From a checkpoint of a small class-conditioned image flow-matching model: widths [48, 96, 144, 192].
Rows from block 9 of a small class-conditioned image flow-matching model, named by matrix and row number. Rows with one number belong to one channel. Each number is 500 + 50 x the weight over its row's rms, rounded and kept within 0 to 999. All counts start at 0. Numbers have three digits each. After the name is the row's rms in percent of the matrix's.
After each channel's rows are labels from the 100 images, of 14976 (inputs lightly noised), where the channel reaches its highest value: "strongest on" is what is common among them. Only what is clearly more common there than usual is listed. The data: retinal OCT scans (Kermany 2017). In brackets: how many of the 100, against the usual share in percent.
# convs0: first 3x3 conv (model.decb.0.1.convs.0.weight, 144x144x3x3, each kernel summed), inputs 0-47
# convs1: second 3x3 conv (model.decb.0.1.convs.1.weight, 144x144x3x3, transposed, each kernel summed), outputs 0-47

convs0.95 137:482542514551508498552526511558473506508582532448498467507503420522411437448372496458488528487558521510486480540580572567574661503477544489584530
convs1.95 104:452440549540537508392588543475486556508505511509450509499427449499540533511549472506444434520504546611531499517449467433516493515540546452418503
strongest on: finding: normal (96 vs 51.6)

convs0.73 095:461401432548560506574534540562522477399548506483532544558449440547507518461487554547465457490435443473463451541403499460508444552490548459463567
convs1.73 092:452434493401514556485550445536441487480483571559507545464483635519506460478571396444483591536487599517519542444493392506432485583592478534608469
strongest on: finding: normal (82 vs 51.6)

convs0.122 092:481508551546431553534465492508492618517511537565522437505537372496494470498558487469556544411529422558586469429431445497433476456529462507473501
convs1.122 084:511464456468497531479493477494511449537421413524440564475524573527524496485438361359533447508415492414548468466591543472506472525514571432588501
strongest on: finding: diabetic macular edema (50 vs 11.7)

convs0.71 097:501472479544520541491430492518459528412580515485503536533520486544589482596526415518493515416488508508502491446517535494613547517480472484487461
convs1.71 116:524487519508503497516466534599487612514377483544496491541545568514421541390577549495552509499535480471560434563434618457473522532558468493570532
strongest on: finding: normal (86 vs 51.6)

convs0.35 098:473520547524564587568469516428499554470504494496499526487453468570433589489544464501516505570483517500482568475444448535432526509454510495527475
convs1.35 108:439446559505499521466551515584404481501591477512526461526564513430515412448498460436431567456567445404515353533528438570530510444569499467485540
strongest on: finding: diabetic macular edema (33 vs 11.7)

convs0.109 083:546494510525581502482511547436490508525585462510492457464464509489543446454420559477464466448439592505466493562575422594503571452555549513489497
convs1.109 089:560519480529497495496568421576509507415466463475449434397542491483481562485533444479607635426448449468544552435492493473437442575480611549513488
strongest on: finding: normal (97 vs 51.6)

convs0.12 107:548502439505497468536455468375515460583463550491508424475544467546445502431536424519567546431451540520505535452484491469448479496451493471463443
convs1.12 125:460515519458509464446527456521639461520548409525435544423421555560494508523473575445430493578516471444481556540564415574516462523469475491546480
strongest on: finding: normal (92 vs 51.6)

convs0.87 108:515509508438482496463464551573556480491534410504434446505586494503457462569423442504536446466450429497458410458588528531493493451394474424527494
convs1.87 117:447502404550497461547557517478416429502466592507578595552490402519431566521546539535495517600494579553556597531398463452519544537500519556529523
strongest on: finding: normal (83 vs 51.6)

convs0.4 086:526517557539488532516460436524538524496523555536548522409545466458518454478462434525459594539469585411573554477509506614497514448511506518537497
convs1.4 096:468517491531523446510486518592505390540510450501429564561500436525523585497544553498464456545525483553485480481619492491514418492426422478481455
strongest on: finding: normal (81 vs 51.6)

convs0.68 112:498465473568585504585504554552562494480538500491449584509506496504569546639526430505478494442502487464503428348546425490608499492410502411496484
convs1.68 111:522490523544501538512576480546434578509396542530427512511586587489501441487515523424499503430512532508528504674498494486371458548598471638527409
strongest on: finding: normal (100 vs 51.6)

convs0.85 102:432483515542522566459551525495476478538562471477372455439586561516556424504569526536567513494521576507429513419377426530510505524458520443474502
convs1.85 103:453485445495543515414524553530514494418500518518557587550470565555536495536491509489449522492525512457528507544531522489507522466538525464563510
strongest on: finding: normal (89 vs 51.6)

convs0.77 090:429584479488471517531511516523595458514553442555397539422493579597530542509515487515480535594421553522468560601453477516579501455561494555467603
convs1.77 084:479504557457542469415446480521514489628543544443533395488418451516493441562495498467480413508541502466478524424581433404430516507489496466502485
strongest on: finding: diabetic macular edema (37 vs 11.7)

convs0.108 081:456454396554435471511552596471538523512571445535483493471532523500474413387515562490482475522505539521542412497500517448537514506478575519513557
convs1.108 087:574466435488562514483567451430534485516523507508495452477417561437441476625500431485444490514463541554474538471453454460450484521533465435432546
strongest on: finding: normal (83 vs 51.6)