config.toml
arch = "unet"
model = "class-conditioned image flow-matching model"
dataset = "retinal OCT scans (Kermany 2017)"
train_examples = 49215
image_size = 64
horizontal_flip = true
conditioning = "class"
objective = "flow_matching"
cond_dim = 128
targets = ["finding"]
num_classes = 4
cond_dropout = 0.1
logit_normal_time = false
norm = "groupnorm"
activation = "elu"
weight_standardization = false
pixel_unshuffle = 2
widths = [48, 96, 144, 192]
blocks_per_level = 2
scale_shift_norm = false
dropout = 0.05
attention = false
upsampling = "nearest_conv"
init = "torch_default"
residual_init = "scaled_by_depth"
optimizer = "muon"
muon_scale = "original"
lr = 0.0082
momentum = 0.95
nesterov = false
orthogonalizer = "newton_schulz_5"
adamw_lr_other_params = 0.0013
steps = 8300
batch_size = 128
epochs = 21.6
lr_schedule = "cosine"
final_lr_fraction = 0
warmup_steps = 240
weight_decay = 0.02
adamw_weight_decay_other_params = 0.01
Rows from block 9 of a small class-conditioned image flow-matching model, named by matrix and row number. Rows with one number belong to one channel. Each number is 128 + 24 x the weight over its row's rms, rounded and kept within 0 to 255. All counts start at 0. Numbers have three digits each.
After each channel's rows are labels from the 100 images, of 14976 (inputs lightly noised), where the channel reaches its highest value: "strongest on" is what is common among them. Only what is clearly more common there than usual is listed. The data: retinal OCT scans (Kermany 2017).
# convs0: first 3x3 conv (model.decb.0.1.convs.0.weight, 144x144x3x3, each kernel summed), inputs 0-47
# convs1: second 3x3 conv (model.decb.0.1.convs.1.weight, 144x144x3x3, transposed, each kernel summed), outputs 0-47

convs0.51:119095139144114119187149140145083126102128121117104152166089073119119146072153117137130122061109090129135131102115094090150125120135136148103120
convs1.51:124100164117091170111127145154164169160155076165150134134118150108105080095136092128132156161103098135123084113110116130139153152151121142111160
strongest on: finding: drusen

convs0.111:114139176122126116118149131143144174105136150115120119097102146126136133086131121150139154099166102127161162153119101128163151173175142105120142
convs1.111:149070138159098138171122143154115128120096143100121128165153140087144140183089138137143137149142147154139137156079177147134122104126154114105150
strongest on: finding: choroidal neovascularization; finding: diabetic macular edema

convs0.102:079123110123085145126169114149147088132137149144107131113121063122111084137099121056148138098154096098099099117120159128123121159161130143163158
convs1.102:141099107141158104095099150137100114136123131119161130130120202133138180140133104150101130167134186162182183128091128106140114079116129107123095
strongest on: finding: diabetic macular edema

convs0.60:076117122118164137137096149143117134091121149149092154148150115169135148090129163143129122139130166143142137087095143120099082094095130128106140
convs1.60:120125163096099140124122119135129152129121132109138149099110138111106128094088122126121137125169113121121111145154117104091166120132145147140107
strongest on: finding: drusen

convs0.93:113112125110129097162128123118129118130093123143126131090119116132114096165155123111117144099123141136077122103121120141134074140124115138132139
convs1.93:115134122120089136106118133089139118102168112155141125106148146108139135076135154130088153109153113106126108125120064104112128119125106126168124
strongest on: finding: normal

convs0.67:103107143153155090152127150099095146082128139131091144134158146179120176137145150131100087122115133123115090127106113101103130145121094104123113
convs1.67:105138132141126159138140119112170137143145134161186157162110100097121089116074149100117141137137147110131138197146120159104120100135186146103082
strongest on: finding: choroidal neovascularization

convs0.97:073128101074121114133111150117147139111129092101124121135146072146114143114150080108141083111133105128150084126135089146157136120129113144142136
convs1.97:101137117178113114155088142105122107087106102128131135155131106128120101144122169121126154188180143149123140081119128117133142094115138147112123
strongest on: finding: normal

convs0.52:149110152142140145156134149140141109097126179097142137111107056158151113176088128162134164123139124119130151112139111134134156083142154152136111
convs1.52:060123146106123123139143126172149156110076103141108122146136123154118121145168115108094141169163075139123086141116157176119108157133093099149168
strongest on: finding: normal

convs0.3:088176148096154153109101132071158169156130106138162084071142161067107132141149140109119117130129133136140113138158142146117171113164114104120130
convs1.3:157165134186121068166142155124097079083123119137126159176127127134159130115109143143110123136178137112145171149120137132111158112120139131128089
strongest on: finding: diabetic macular edema

convs0.46:129097115140107137121116149111113121093143136090132094126105141095101129116168110113128082126134107134105111143129142106128130103135103105154122
convs1.46:121144169160107136137140120117117158125140119156152143129101135141161140168132155133117171139129114168099126140123138111133145087090130118108122
strongest on: finding: choroidal neovascularization

convs0.54:116109125112143138159095088140129142116144166154130122140059096096135162156122071110183142103123104134114117117100132123144111130110143119130152
convs1.54:118133113117098143139126133132119126103134126118103104113152123123103096099087157139100100159164090144112108150138104162138120122166119163116106
strongest on: finding: normal

convs0.47:130141112095112098118150148116118164186132096108129135106160119108099105105161117119105142115093140142098150100097152099126154133123128145146123
convs1.47:142125122106132155150123144141066107148134120159110158128151118154100138115134145118121120095157175154120157165112116135090108113104141172151127
strongest on: finding: choroidal neovascularization; finding: diabetic macular edema

convs0.126:166137114153148134126143154127100179128171128133141116146103139093118104096105108139157101111114117097120122103117136139136119165138124128123163
convs1.126:134076164104127143136103132161128128148088128138161150158170126133131132178087134104136140149118115124139094137134130139143157112099134114101145
strongest on: finding: normal

convs0.1:144145070105159117114132112115142128159128085106148129096138117118093087172141097118115148153150126163132148127131105112138140158089144134135143
convs1.1:121106151091080092099126131097155123124101157116133120114107144130154144122129170133126087138116124110105130138141124124109121117165084125107128
strongest on: finding: normal

convs0.26:125125128196145120144087090116151121167124114127117131132129159097104111105115096120153129139135110162112160163110187119126117145104122128115154
convs1.26:134103138108093123135126143172133122080128082122139128119085159099069170132115126118114136126151094104119116158116099115146110159130122143113109
strongest on: finding: diabetic macular edema

convs0.99:068120142108081150125150143129146124072100104119099129142138137111131129100172157131156149137136109113107097096134174085113118143107110133143177
convs1.99:168121116151129142123080125090092127152142111144108112102093101141128165157123068102097090121103126122144122094118092141147112100140152083125119
strongest on: finding: normal

convs0.62:124115149116137123099138142141104105113144121171111125170103138156165147096120203122134105124125115153111138142115121093122126139125150119106116
convs1.62:101135104099117130152140123112139136154097133082092142092132106082116139118124084156116122117167132099125125092128096097139208113095149149092141
strongest on: finding: drusen

convs0.130:132124129107146129122127155169126157123147113131101117203089117151112166146131170126105130164125099117125106161143119137140138160146168153129150
convs1.130:130116132154129118150189118101108099102124106170122084116117149138145114182133117098133132079106162152124150143121119116142079106187129144108105
strongest on: finding: choroidal neovascularization

convs0.91:147131123111161106121126117079115153128123113136098124154172096162122127073205146138107152170133107152111159119138142133137152134141140135158096
convs1.91:111112128126100130151126114097109097113139144158134119115079093102113109122109124107090133122124145121151111137110147142113104085136112144164163
strongest on: finding: choroidal neovascularization

convs0.70:119087138122096110114145120150108114141107149106089084115108106151164159161125139141101156151136140160144122130085142110112103149145091136103110
convs1.70:170084095108126149105083175111138137111132122117130149142143136110115109062132118115140144142119131082137135095096152141111141165120113126161143
strongest on: finding: choroidal neovascularization

convs0.94:138117130091112132105143152122127112160116129115099109135124047130118131138169118135152135113120147167109114118094106158153107130079075104139093
convs1.94:116135165148114110152131118104158154148088125142117130139167151104107109088092116113156109149136110119122115155129152120167130105080135131141171
strongest on: finding: choroidal neovascularization

convs0.56:076099114152097094184135095132085090077136124148110141148170130107113176076137165145121132101134112105124173115145189127115126141130084148111133
convs1.56:112116098123156131100114131126125186162155152142128155139087112110167138132152123165094144120129132098118136102112102139104171127161116137127125
strongest on: finding: normal

convs0.2:105094130116096086142107139139120097142089120139119127181161122148171141142138166109131106172141128142125117127134145112115152123097132134129126
convs1.2:102127109090156158115174119106147130144153123115117114126146144112076111146163109127112142123095164137143109143134112133149088112155103142129160
strongest on: finding: normal

convs0.104:121081133123109130148155160124160147125151137110099161157127096151115122120112088124147146126109091116104090118163137130085097126112115121110127
convs1.104:140147130171102100108142112141092103089107147106133158105120111154173184134170167135123162156152140103136173124160111115158118126149150138109139
strongest on: finding: normal

convs0.113:098157142094140121146141130085165134147122098099103125112140075147117151100155140152146160137130118135093119118121083158151147136141118120099101
convs1.113:190110111144129136126125116162051078119122175124110093122160150110115140134174098094126106106119166132158133146152114111104107131119150126140107
strongest on: finding: normal

convs0.89:153141063112134146095122113129142109145132096115122111172170103133141124117173071112113132166115140095140096134160096114150139125095130115136116
convs1.89:114156162151145076156115150143104140077083104129135108111128145105112122124135130100150121144144125115126141113132154089120120109146102159093139
strongest on: finding: normal

convs0.25:141135155154127139131176130101111128121099127149107149096095113112116106119097165095113132129122126096113158130111149145135104143113135105153159
convs1.25:163106118116130152164095128154086135120144143123120134102108128171187102157126123186138104162095093170132141125142128114125130117148136099092130
strongest on: finding: diabetic macular edema

convs0.79:103099113102146103060105104128112147105138085102101098083173198134088160127168085120133132132117148140124114140125120144114127156118106151125140
convs1.79:174162188128134125134136135111122106162130130166151149190120085115129130119178114133091091089125105113118112121117104146103116123129163123132094
strongest on: finding: normal

convs0.7:128146181103148124096129130127172133161137130169136124097102142136130106086174135150103127122091135137116144123172091121112129136153107139112128
convs1.7:167124114180150135110120105120126138107109143102118113142158134097089086106123125114176157122124114129142087141087176114160126105106142121143171
strongest on: finding: normal

convs0.138:105130124139122115180105115113108130136134091085118070071150164147103112139124134130148146096146141184148123122111137136106124110090147087119112
convs1.138:165121128115124136091144163094160138135118157132137140128136155108164141062110162136100127118135133108108146157147089132137132119135132160160086
strongest on: finding: normal

convs0.131:164130147164131106136143114156095149151108127134150165149116096144146166142125127126178117107133130129140165087101123180123135150158151144102139
convs1.131:066129133160172173112112139138110127114171097118119119135147133149141074157069119120133118117122104148167097126129094101136164144106124133114139
strongest on: finding: choroidal neovascularization

convs0.30:112109149148112146141138103121077130103117126119121158103125102115178139145092132115137126118131153090123123102099148142124132126116100098107128
convs1.30:096129144144139100114136152153096125125142105109095151164145126141127098113127139126100079114127129152174141069134103125105146152129109128129140
strongest on: finding: diabetic macular edema

convs0.23:171128105139107085162149090146137126168067126121140134130159112107114129126153104148140131120120111103147126104153153155150144119122136111097133
convs1.23:146143133130156114155127135100108094102128131140164097106149193119131112131124177117127140109108117138104113107092082100111109135099103148134099
strongest on: finding: diabetic macular edema

convs0.58:080131125145129164101139158158128109090129136158101155152127124145138106099104113127106148142141135113120121086145114152118117098112147120119147
convs1.58:096118114127153108135131115177141122146144141069171149138091117113112141115117151133117142125106149088137116133131148092120132106109101091141113
strongest on: finding: diabetic macular edema

convs0.69:112134137091141090133113093125127127095123132108134143148084163155110187123131160132116145122124154117107122163143138178125159144159123146129152
convs1.69:102148122081142137077141140117155135139147127135150123120090124094096126151147150124122139126153131123139118135115108156133145124118133096119131
strongest on: finding: diabetic macular edema

convs0.88:174135119116132134169132126121161146103177152088149117138129159075119154137124115128152101130113142084124151129092137152143095103160138113107139
convs1.88:031140126191170145154110131111118117147129150153122137130102102174165090132127113105079118120099132148110132117149105142126163124119106123125125
strongest on: finding: normal

convs0.118:106167118118165164136139154134148139125143165133144102108124139135113130138123123147109110130116165142117109119120094098106130139093131104128145
convs1.118:162134085114095066137122120136120058099140130097112171152094134138114113093135117122140143117103156140139107134115137134157183108195116148132102
strongest on: finding: diabetic macular edema

convs0.22:147125120125138139121093137106116143133123115138104105088123130174135126148150179144118130152114133098099157147130110115085131113116121102129156
convs1.22:108126130118148132137153119100164120150110124157126124098124140084114151132128097131110074151146114127167098100165137112137109089098144138146129
strongest on: finding: choroidal neovascularization

convs0.49:109123129150124116119128155127113128123137160124120106115169125147114126036167145195137124150131127117119117081139121131140145151149156102113132
convs1.49:149086120084127168110104136144174143123116101138151117117097155100123103176126084135118160140143131117113174144118164119158118128139190137146128
strongest on: finding: normal

convs0.76:110117118146137129106110121129117163097174102125136130128122113126160109140096089127126146134152148161142097152137093149155178125111178120140160
convs1.76:127125169121159112136127108137128136127112133118144156093182163141076111132163159101129085126120124143147125154130151105170113142107095139110095
strongest on: finding: normal

convs0.142:072134117109122094065134149113110131105121109106116115158109173098103145128139130124122111159138160147125111128072131101151124079148124133109137
convs1.142:151172114122159157137111135126143128160174148147121125144157118101121129099121136111131148046117119161153172135120158174128159137107151162161120
strongest on: finding: normal

convs0.106:100115109117120149106087107106145138109132130134107108102133090102163099144164113135097163161122139171183172131115134130114113128127121111135109
convs1.106:135136132123094117129115117111083073068150113107146137090130142143162152109153097119106108097156112130155094102133092072131165108102090121091075
strongest on: finding: normal

convs0.9:117151128119151110133105133100169142167101159135150114105149109075110147099128089104079154113134157136138112125117137158119168119125102132151120
convs1.9:116097114133127109141124149150115076086118123095122118137158154156148100128148142128160103128106129143119162143162134096119097098122107147124123
strongest on: finding: diabetic macular edema

convs0.103:119133140134165118086136131148132130124150123142082136099189170112165147175136069113125158188115147151155176123149155141135158140112149146133127
convs1.103:125093147158115136164149127104107135113116134119126137116118099125151102090158180121143101062121130100097118117120120139139169135141118108123124
strongest on: finding: normal

convs0.48:171146131110116104108150118127139124136115117150150096094140144125109115163120152148138151100127091084127130121142150136151088106110126134128129
convs1.48:143137130145095124101146145126116087159145149112106125120089107122165126114141135147117112140135146130164106106122123123139133134097131110131132
strongest on: finding: choroidal neovascularization

convs0.75:210124138135106104093165120163114130147115120110162119188086143167132107098110140127104140124143151129077116130115069138078114141078110140171129
convs1.75:131127132145113150134153135119130123113124104119090156071127106128159138138161092117121076119102105098149116117130125119166112125128130135131166
strongest on: finding: diabetic macular edema

convs0.123:124124110092119153120142114101160137069115110126123093143100130118120133113116144117144177110110156123109136129130121111115129133143114104131132
convs1.123:154157137090185122140126097187105121137170109119108153149129163149147117114147112102101115144126104123195162099111134143109115142076126116109126
strongest on: finding: normal

convs0.42:098096135109130090166129122128116143106075114107086108094178147107114121227115108125140114147146109125147150110105149116113127100129122166141123
convs1.42:114150099115128115121119141131152145128101148139153115128104122119155147085169159137099120152125118094082116136174113152098125155170101096128158
strongest on: finding: normal

convs0.129:132111143131110080109102080054121123096096116080110144149102171144124141139135177152139120095111105135100146110148116088122151103115137108105130
convs1.129:165141139149108129091142182147126116139120150147094159118097104098162168166133146119121139152124157141142104122140139129118183116141145115138140
strongest on: finding: normal

convs0.15:107134109094084129109102131127137131166113135112165113095120170125109124096108082122101128114110140130120157141175104161149173141178115140161160
convs1.15:141119117151148136134153111143113076080130147128149123126164120150109138216132122106176118133141162154141138106099123099106046112154099141110095
strongest on: finding: diabetic macular edema

convs0.8:144133116077162107143130115097142139133096135157150112102137092122085106133113127117088139117177155154152127145140135167128136136116137130116116
convs1.8:141064103151089120138104133132151172126103149103108151118161154132164163156099143162145090142093140131142110109094139121114169154101122107136178
strongest on: finding: normal

convs0.128:106107126172153156174092119119166123116155121112127151113137105163136118117089152161146111099120132091139121082118174121147091103138099153097125
convs1.128:119145121104087126116155118168135107092141107107142123090079123119129143142182147132154166133108101129131146145123075147192150164138112130121123
strongest on: finding: normal

convs0.29:124166143132118158154109141124133150144143125142140114153116160165143145054064167142129121146136111077102128136157115102114126124146127146140147
convs1.29:140110117132162112148183139134112118110161130103117125123126119105105111193146124100118107152151152142136143131129152144134131131111128152117131
strongest on: finding: choroidal neovascularization