Weights of a small class-conditioned image flow-matching model: arch unet, batches of 128.
Rows from block 7 of a small class-conditioned image flow-matching model, named by matrix and row number. Rows with one number belong to one channel. Each number is 200 + 20 x the weight over its row's rms, rounded and kept within 0 to 999. All counts start at 0.
After each channel's rows are labels from the 100 images, of 14976 (inputs lightly noised), where the channel reaches its highest value: "responds to" is what is common among them; "colour at peak" is the nearest of a few named colours to the mean colour under the peak. Only what is clearly more common there than usual is listed. The data: retinal OCT scans (Kermany 2017). In brackets: how many of the 100.
# convs0: first 3x3 conv (model.mid.1.convs.0.weight, 192x192x3x3, each kernel summed), inputs 96-191
# convs1: second 3x3 conv (model.mid.1.convs.1.weight, 192x192x3x3, transposed, each kernel summed), outputs 96-191

convs0.51,191,191,186,206,204,197,183,203,194,201,215,211,175,205,191,205,225,201,199,186,208,178,196,226,221,187,215,222,205,166,192,164,214,182,197,195,234,236,207,178,180,183,239,205,186,140,235,205,217,192,197,201,212,163,211,192,206,245,214,219,212,220,219,166,206,247,201,212,259,229,258,209,239,197,205,219,196,205,194,171,185,195,190,162,172,225,188,183,223,222,201,185,204,235,197,201
convs1.51,237,217,204,195,174,193,198,219,216,203,170,192,207,206,216,192,206,215,213,222,170,178,199,181,164,217,216,172,232,194,232,195,175,193,217,195,177,190,218,213,204,228,204,222,216,198,194,213,202,203,172,175,203,213,213,236,216,214,196,178,168,220,171,193,212,187,239,197,175,152,256,242,197,204,203,165,256,207,218,213,186,224,168,216,180,204,173,200,219,201,181,197,229,214,255,249
responds to: finding: normal (83)
colour at peak: white (93)

convs0.93,199,219,161,214,212,192,206,211,224,212,221,171,170,197,219,225,168,174,211,191,194,206,243,219,212,195,194,216,182,177,184,192,200,185,213,201,231,173,180,203,201,196,191,193,230,219,196,207,229,265,169,236,197,232,196,170,215,226,203,215,220,200,189,206,210,212,191,194,237,186,199,197,202,193,225,210,161,208,199,188,177,207,180,188,205,193,185,213,184,208,199,195,210,214,224,178
convs1.93,188,190,229,198,204,193,187,215,173,165,160,192,219,198,207,215,215,185,191,183,188,202,217,186,178,200,214,198,232,189,248,192,224,208,224,260,198,216,231,214,208,179,221,213,194,176,228,193,218,209,181,172,230,209,239,207,189,214,181,190,214,145,198,186,204,199,187,181,229,187,242,196,212,164,211,214,258,191,211,226,184,234,225,216,202,193,193,218,219,236,233,201,188,184,184,200
responds to: finding: diabetic macular edema (28)
colour at peak: grey (65)

convs0.179,170,214,189,170,218,197,188,216,218,213,191,202,199,214,186,205,183,219,224,207,197,241,197,190,177,161,196,186,204,183,216,168,184,178,169,230,180,179,207,198,223,196,237,170,185,219,215,202,228,185,220,199,189,235,186,205,224,234,218,162,218,235,211,201,220,218,160,219,190,189,194,218,199,214,218,204,183,220,198,209,199,208,228,204,194,232,200,174,209,246,194,217,184,208,213,195
convs1.179,175,205,216,214,230,204,174,222,167,222,212,199,240,228,204,184,194,189,194,196,189,173,208,175,191,202,194,235,209,206,231,184,203,197,247,175,224,230,197,184,202,145,199,213,174,194,198,207,187,219,212,192,221,211,150,205,174,191,177,208,199,192,181,155,201,192,198,190,186,169,231,215,212,219,210,183,215,194,195,200,227,150,189,172,219,218,202,204,207,227,252,225,224,150,200,215
responds to: finding: diabetic macular edema (38)
colour at peak: grey (75)

convs0.14,230,195,212,205,224,161,184,212,193,207,206,198,217,234,204,194,165,205,200,180,199,207,219,230,162,231,182,227,214,185,183,230,227,209,192,174,206,140,205,202,208,197,191,218,208,190,179,214,163,237,220,197,189,250,192,200,169,184,238,154,215,198,189,207,200,207,210,204,219,191,227,204,225,200,208,194,182,198,206,170,170,190,190,182,219,210,185,197,202,209,189,203,205,189,180,184
convs1.14,190,190,177,210,195,220,211,196,197,212,238,181,176,205,180,204,206,197,215,225,166,179,185,206,159,232,230,199,194,220,244,203,198,194,236,196,204,189,184,199,180,212,239,188,181,194,209,168,169,226,203,211,202,191,137,160,192,187,173,210,190,229,184,152,170,206,190,217,219,155,187,198,194,191,208,210,211,220,222,251,221,198,173,185,169,215,201,192,220,179,219,178,187,216,198,182
responds to: finding: normal (92)
colour at peak: grey (67)

convs0.27,192,222,200,193,218,192,184,206,195,191,205,181,191,192,203,204,203,237,215,195,169,188,192,200,177,193,190,217,167,182,170,202,155,246,232,190,218,196,217,200,188,194,228,197,194,212,187,217,216,230,202,196,221,230,193,225,219,218,196,207,220,225,212,179,190,214,195,197,143,201,191,229,250,219,188,229,238,247,186,197,209,206,241,197,185,197,203,209,205,249,203,200,221,234,214,211
convs1.27,165,217,196,196,232,208,196,236,177,218,174,237,223,211,214,207,197,181,181,171,202,203,188,215,210,209,196,215,220,226,215,176,244,192,202,185,194,183,191,179,208,185,215,226,193,183,239,216,180,175,187,166,170,196,168,225,190,188,184,205,180,179,197,197,231,184,198,178,203,212,226,207,222,187,181,182,207,166,228,160,195,168,219,226,197,221,231,187,194,215,215,157,194,212,196,207
responds to: finding: diabetic macular edema (34)
colour at peak: grey (61)

convs0.13,176,232,175,173,207,179,183,215,221,182,190,223,169,204,186,178,193,204,188,221,218,207,208,211,151,163,175,194,199,172,190,191,197,177,201,215,231,173,180,180,191,194,205,212,205,216,209,207,201,214,167,198,174,182,148,166,228,207,198,183,211,180,191,227,181,187,179,215,236,164,200,237,207,202,211,208,130,186,175,214,187,195,187,177,177,209,201,157,199,172,208,211,170,164,187,174
convs1.13,242,195,236,223,181,202,216,191,211,202,231,192,202,169,210,187,179,193,212,212,194,197,219,180,211,206,218,208,199,165,223,190,168,194,213,242,209,238,222,230,199,199,192,196,242,201,205,179,240,183,176,196,236,211,252,200,192,226,195,195,211,168,188,201,178,192,215,176,219,210,211,196,194,203,187,186,259,204,204,201,201,239,161,224,206,207,172,181,231,191,168,187,195,232,227,202
responds to: finding: diabetic macular edema (58)
colour at peak: grey (66)

convs0.156,178,189,193,204,194,182,213,207,195,166,212,181,193,260,194,195,204,185,197,190,222,191,246,226,212,163,169,213,203,209,202,198,211,162,203,213,205,196,231,191,225,155,233,224,203,221,205,209,193,196,184,205,167,212,170,196,180,210,190,199,187,209,235,236,207,187,179,209,239,214,208,168,223,176,199,212,217,221,174,191,145,187,203,212,210,222,171,174,200,236,203,226,190,204,208,159
convs1.156,172,225,225,158,206,199,195,198,237,241,211,226,201,186,205,176,195,226,197,197,201,227,181,203,199,190,202,188,225,166,224,208,194,232,200,213,227,197,211,197,193,176,221,173,209,172,192,180,203,208,206,189,218,227,164,207,187,205,156,219,180,179,204,211,184,214,201,226,176,180,221,190,192,210,173,167,198,162,193,199,214,195,205,206,179,184,199,192,181,213,210,165,233,233,200,197
responds to: finding: drusen (32)
colour at peak: grey (62)

convs0.15,187,194,175,210,210,206,200,213,167,208,230,208,194,232,202,206,200,206,198,188,220,254,197,212,192,203,181,217,192,206,175,184,200,209,195,174,219,159,198,213,182,230,187,231,210,220,215,214,204,183,225,180,231,247,220,202,207,197,196,235,193,211,235,203,215,243,226,194,219,217,242,240,213,190,177,223,174,226,193,218,213,228,188,225,211,188,226,212,203,209,220,221,192,214,200,194
convs1.15,195,198,194,215,180,202,185,187,221,179,198,229,225,171,226,208,223,197,230,194,180,194,213,192,200,217,203,201,202,202,231,220,167,188,179,172,209,214,223,209,203,172,211,177,179,170,214,192,201,252,216,191,199,237,180,211,224,168,184,193,228,198,203,205,201,194,190,245,154,177,178,210,187,192,202,164,220,206,212,199,215,209,235,166,201,194,179,181,168,207,216,171,201,186,242,199
responds to: finding: diabetic macular edema (39)
colour at peak: grey (65)

convs0.39,184,224,206,180,190,189,201,209,220,202,207,193,235,238,209,193,205,199,232,204,225,230,196,219,208,213,175,227,200,175,192,176,183,166,194,233,229,204,197,216,185,182,176,219,194,198,213,201,150,182,245,198,192,206,178,215,214,177,231,212,162,196,204,251,225,214,222,198,121,223,174,207,231,191,171,213,188,220,180,210,210,191,201,187,200,204,195,213,204,188,235,190,204,194,236,201
convs1.39,225,206,205,223,221,198,187,189,195,207,211,168,196,205,226,185,216,226,204,204,181,215,192,186,168,198,237,175,242,211,175,192,197,234,226,176,191,155,221,167,227,191,213,221,211,190,218,204,211,187,166,156,224,190,212,188,186,213,194,177,184,206,178,188,191,178,181,194,235,185,257,208,233,198,191,165,242,196,213,207,206,198,207,204,207,200,153,173,209,203,213,183,219,214,234,198
responds to: finding: diabetic macular edema (85)
colour at peak: grey (78)

convs0.111,208,190,199,180,177,180,188,205,218,215,199,212,216,186,203,211,185,212,204,212,214,196,193,222,181,224,230,187,211,218,212,193,235,152,193,201,203,159,209,202,202,199,240,192,186,199,249,225,185,236,181,196,205,185,181,189,160,226,207,226,208,209,188,171,200,203,189,186,189,145,188,192,216,235,203,262,209,191,205,194,185,198,186,219,185,217,187,243,201,200,181,201,199,174,208,231
convs1.111,171,182,205,226,227,232,167,221,239,225,212,224,209,193,211,193,206,202,222,203,232,179,218,182,212,233,209,200,211,179,217,199,154,187,183,177,191,234,185,223,206,176,201,177,205,201,190,201,193,161,215,183,229,212,185,252,207,194,184,151,215,199,216,188,201,205,185,223,189,183,188,203,192,178,212,151,223,227,192,213,193,212,184,216,189,219,209,197,193,247,230,192,195,216,203,196
responds to: finding: diabetic macular edema (31)
colour at peak: grey (89)

convs0.73,173,186,174,215,197,178,241,178,210,207,203,197,183,154,212,186,154,191,217,234,180,193,207,202,221,194,187,198,195,202,143,207,219,207,195,200,203,208,172,219,223,195,207,194,177,203,195,202,211,210,247,243,151,210,222,196,223,180,187,210,181,215,208,218,228,165,203,195,208,211,222,262,220,221,227,204,214,196,195,228,203,175,193,199,210,198,201,173,222,200,217,184,214,215,206,195
convs1.73,173,196,200,194,185,202,200,205,181,235,193,189,227,174,185,204,169,232,206,194,171,169,247,202,190,206,225,200,214,182,232,179,204,205,209,173,202,214,204,184,181,196,215,207,203,164,202,214,211,185,206,152,213,137,162,150,170,187,214,181,189,175,200,206,195,198,183,206,207,184,211,218,203,221,191,175,197,185,206,230,218,232,213,176,194,222,224,180,211,229,214,186,197,195,203,226
responds to: finding: diabetic macular edema (34)
colour at peak: white (82)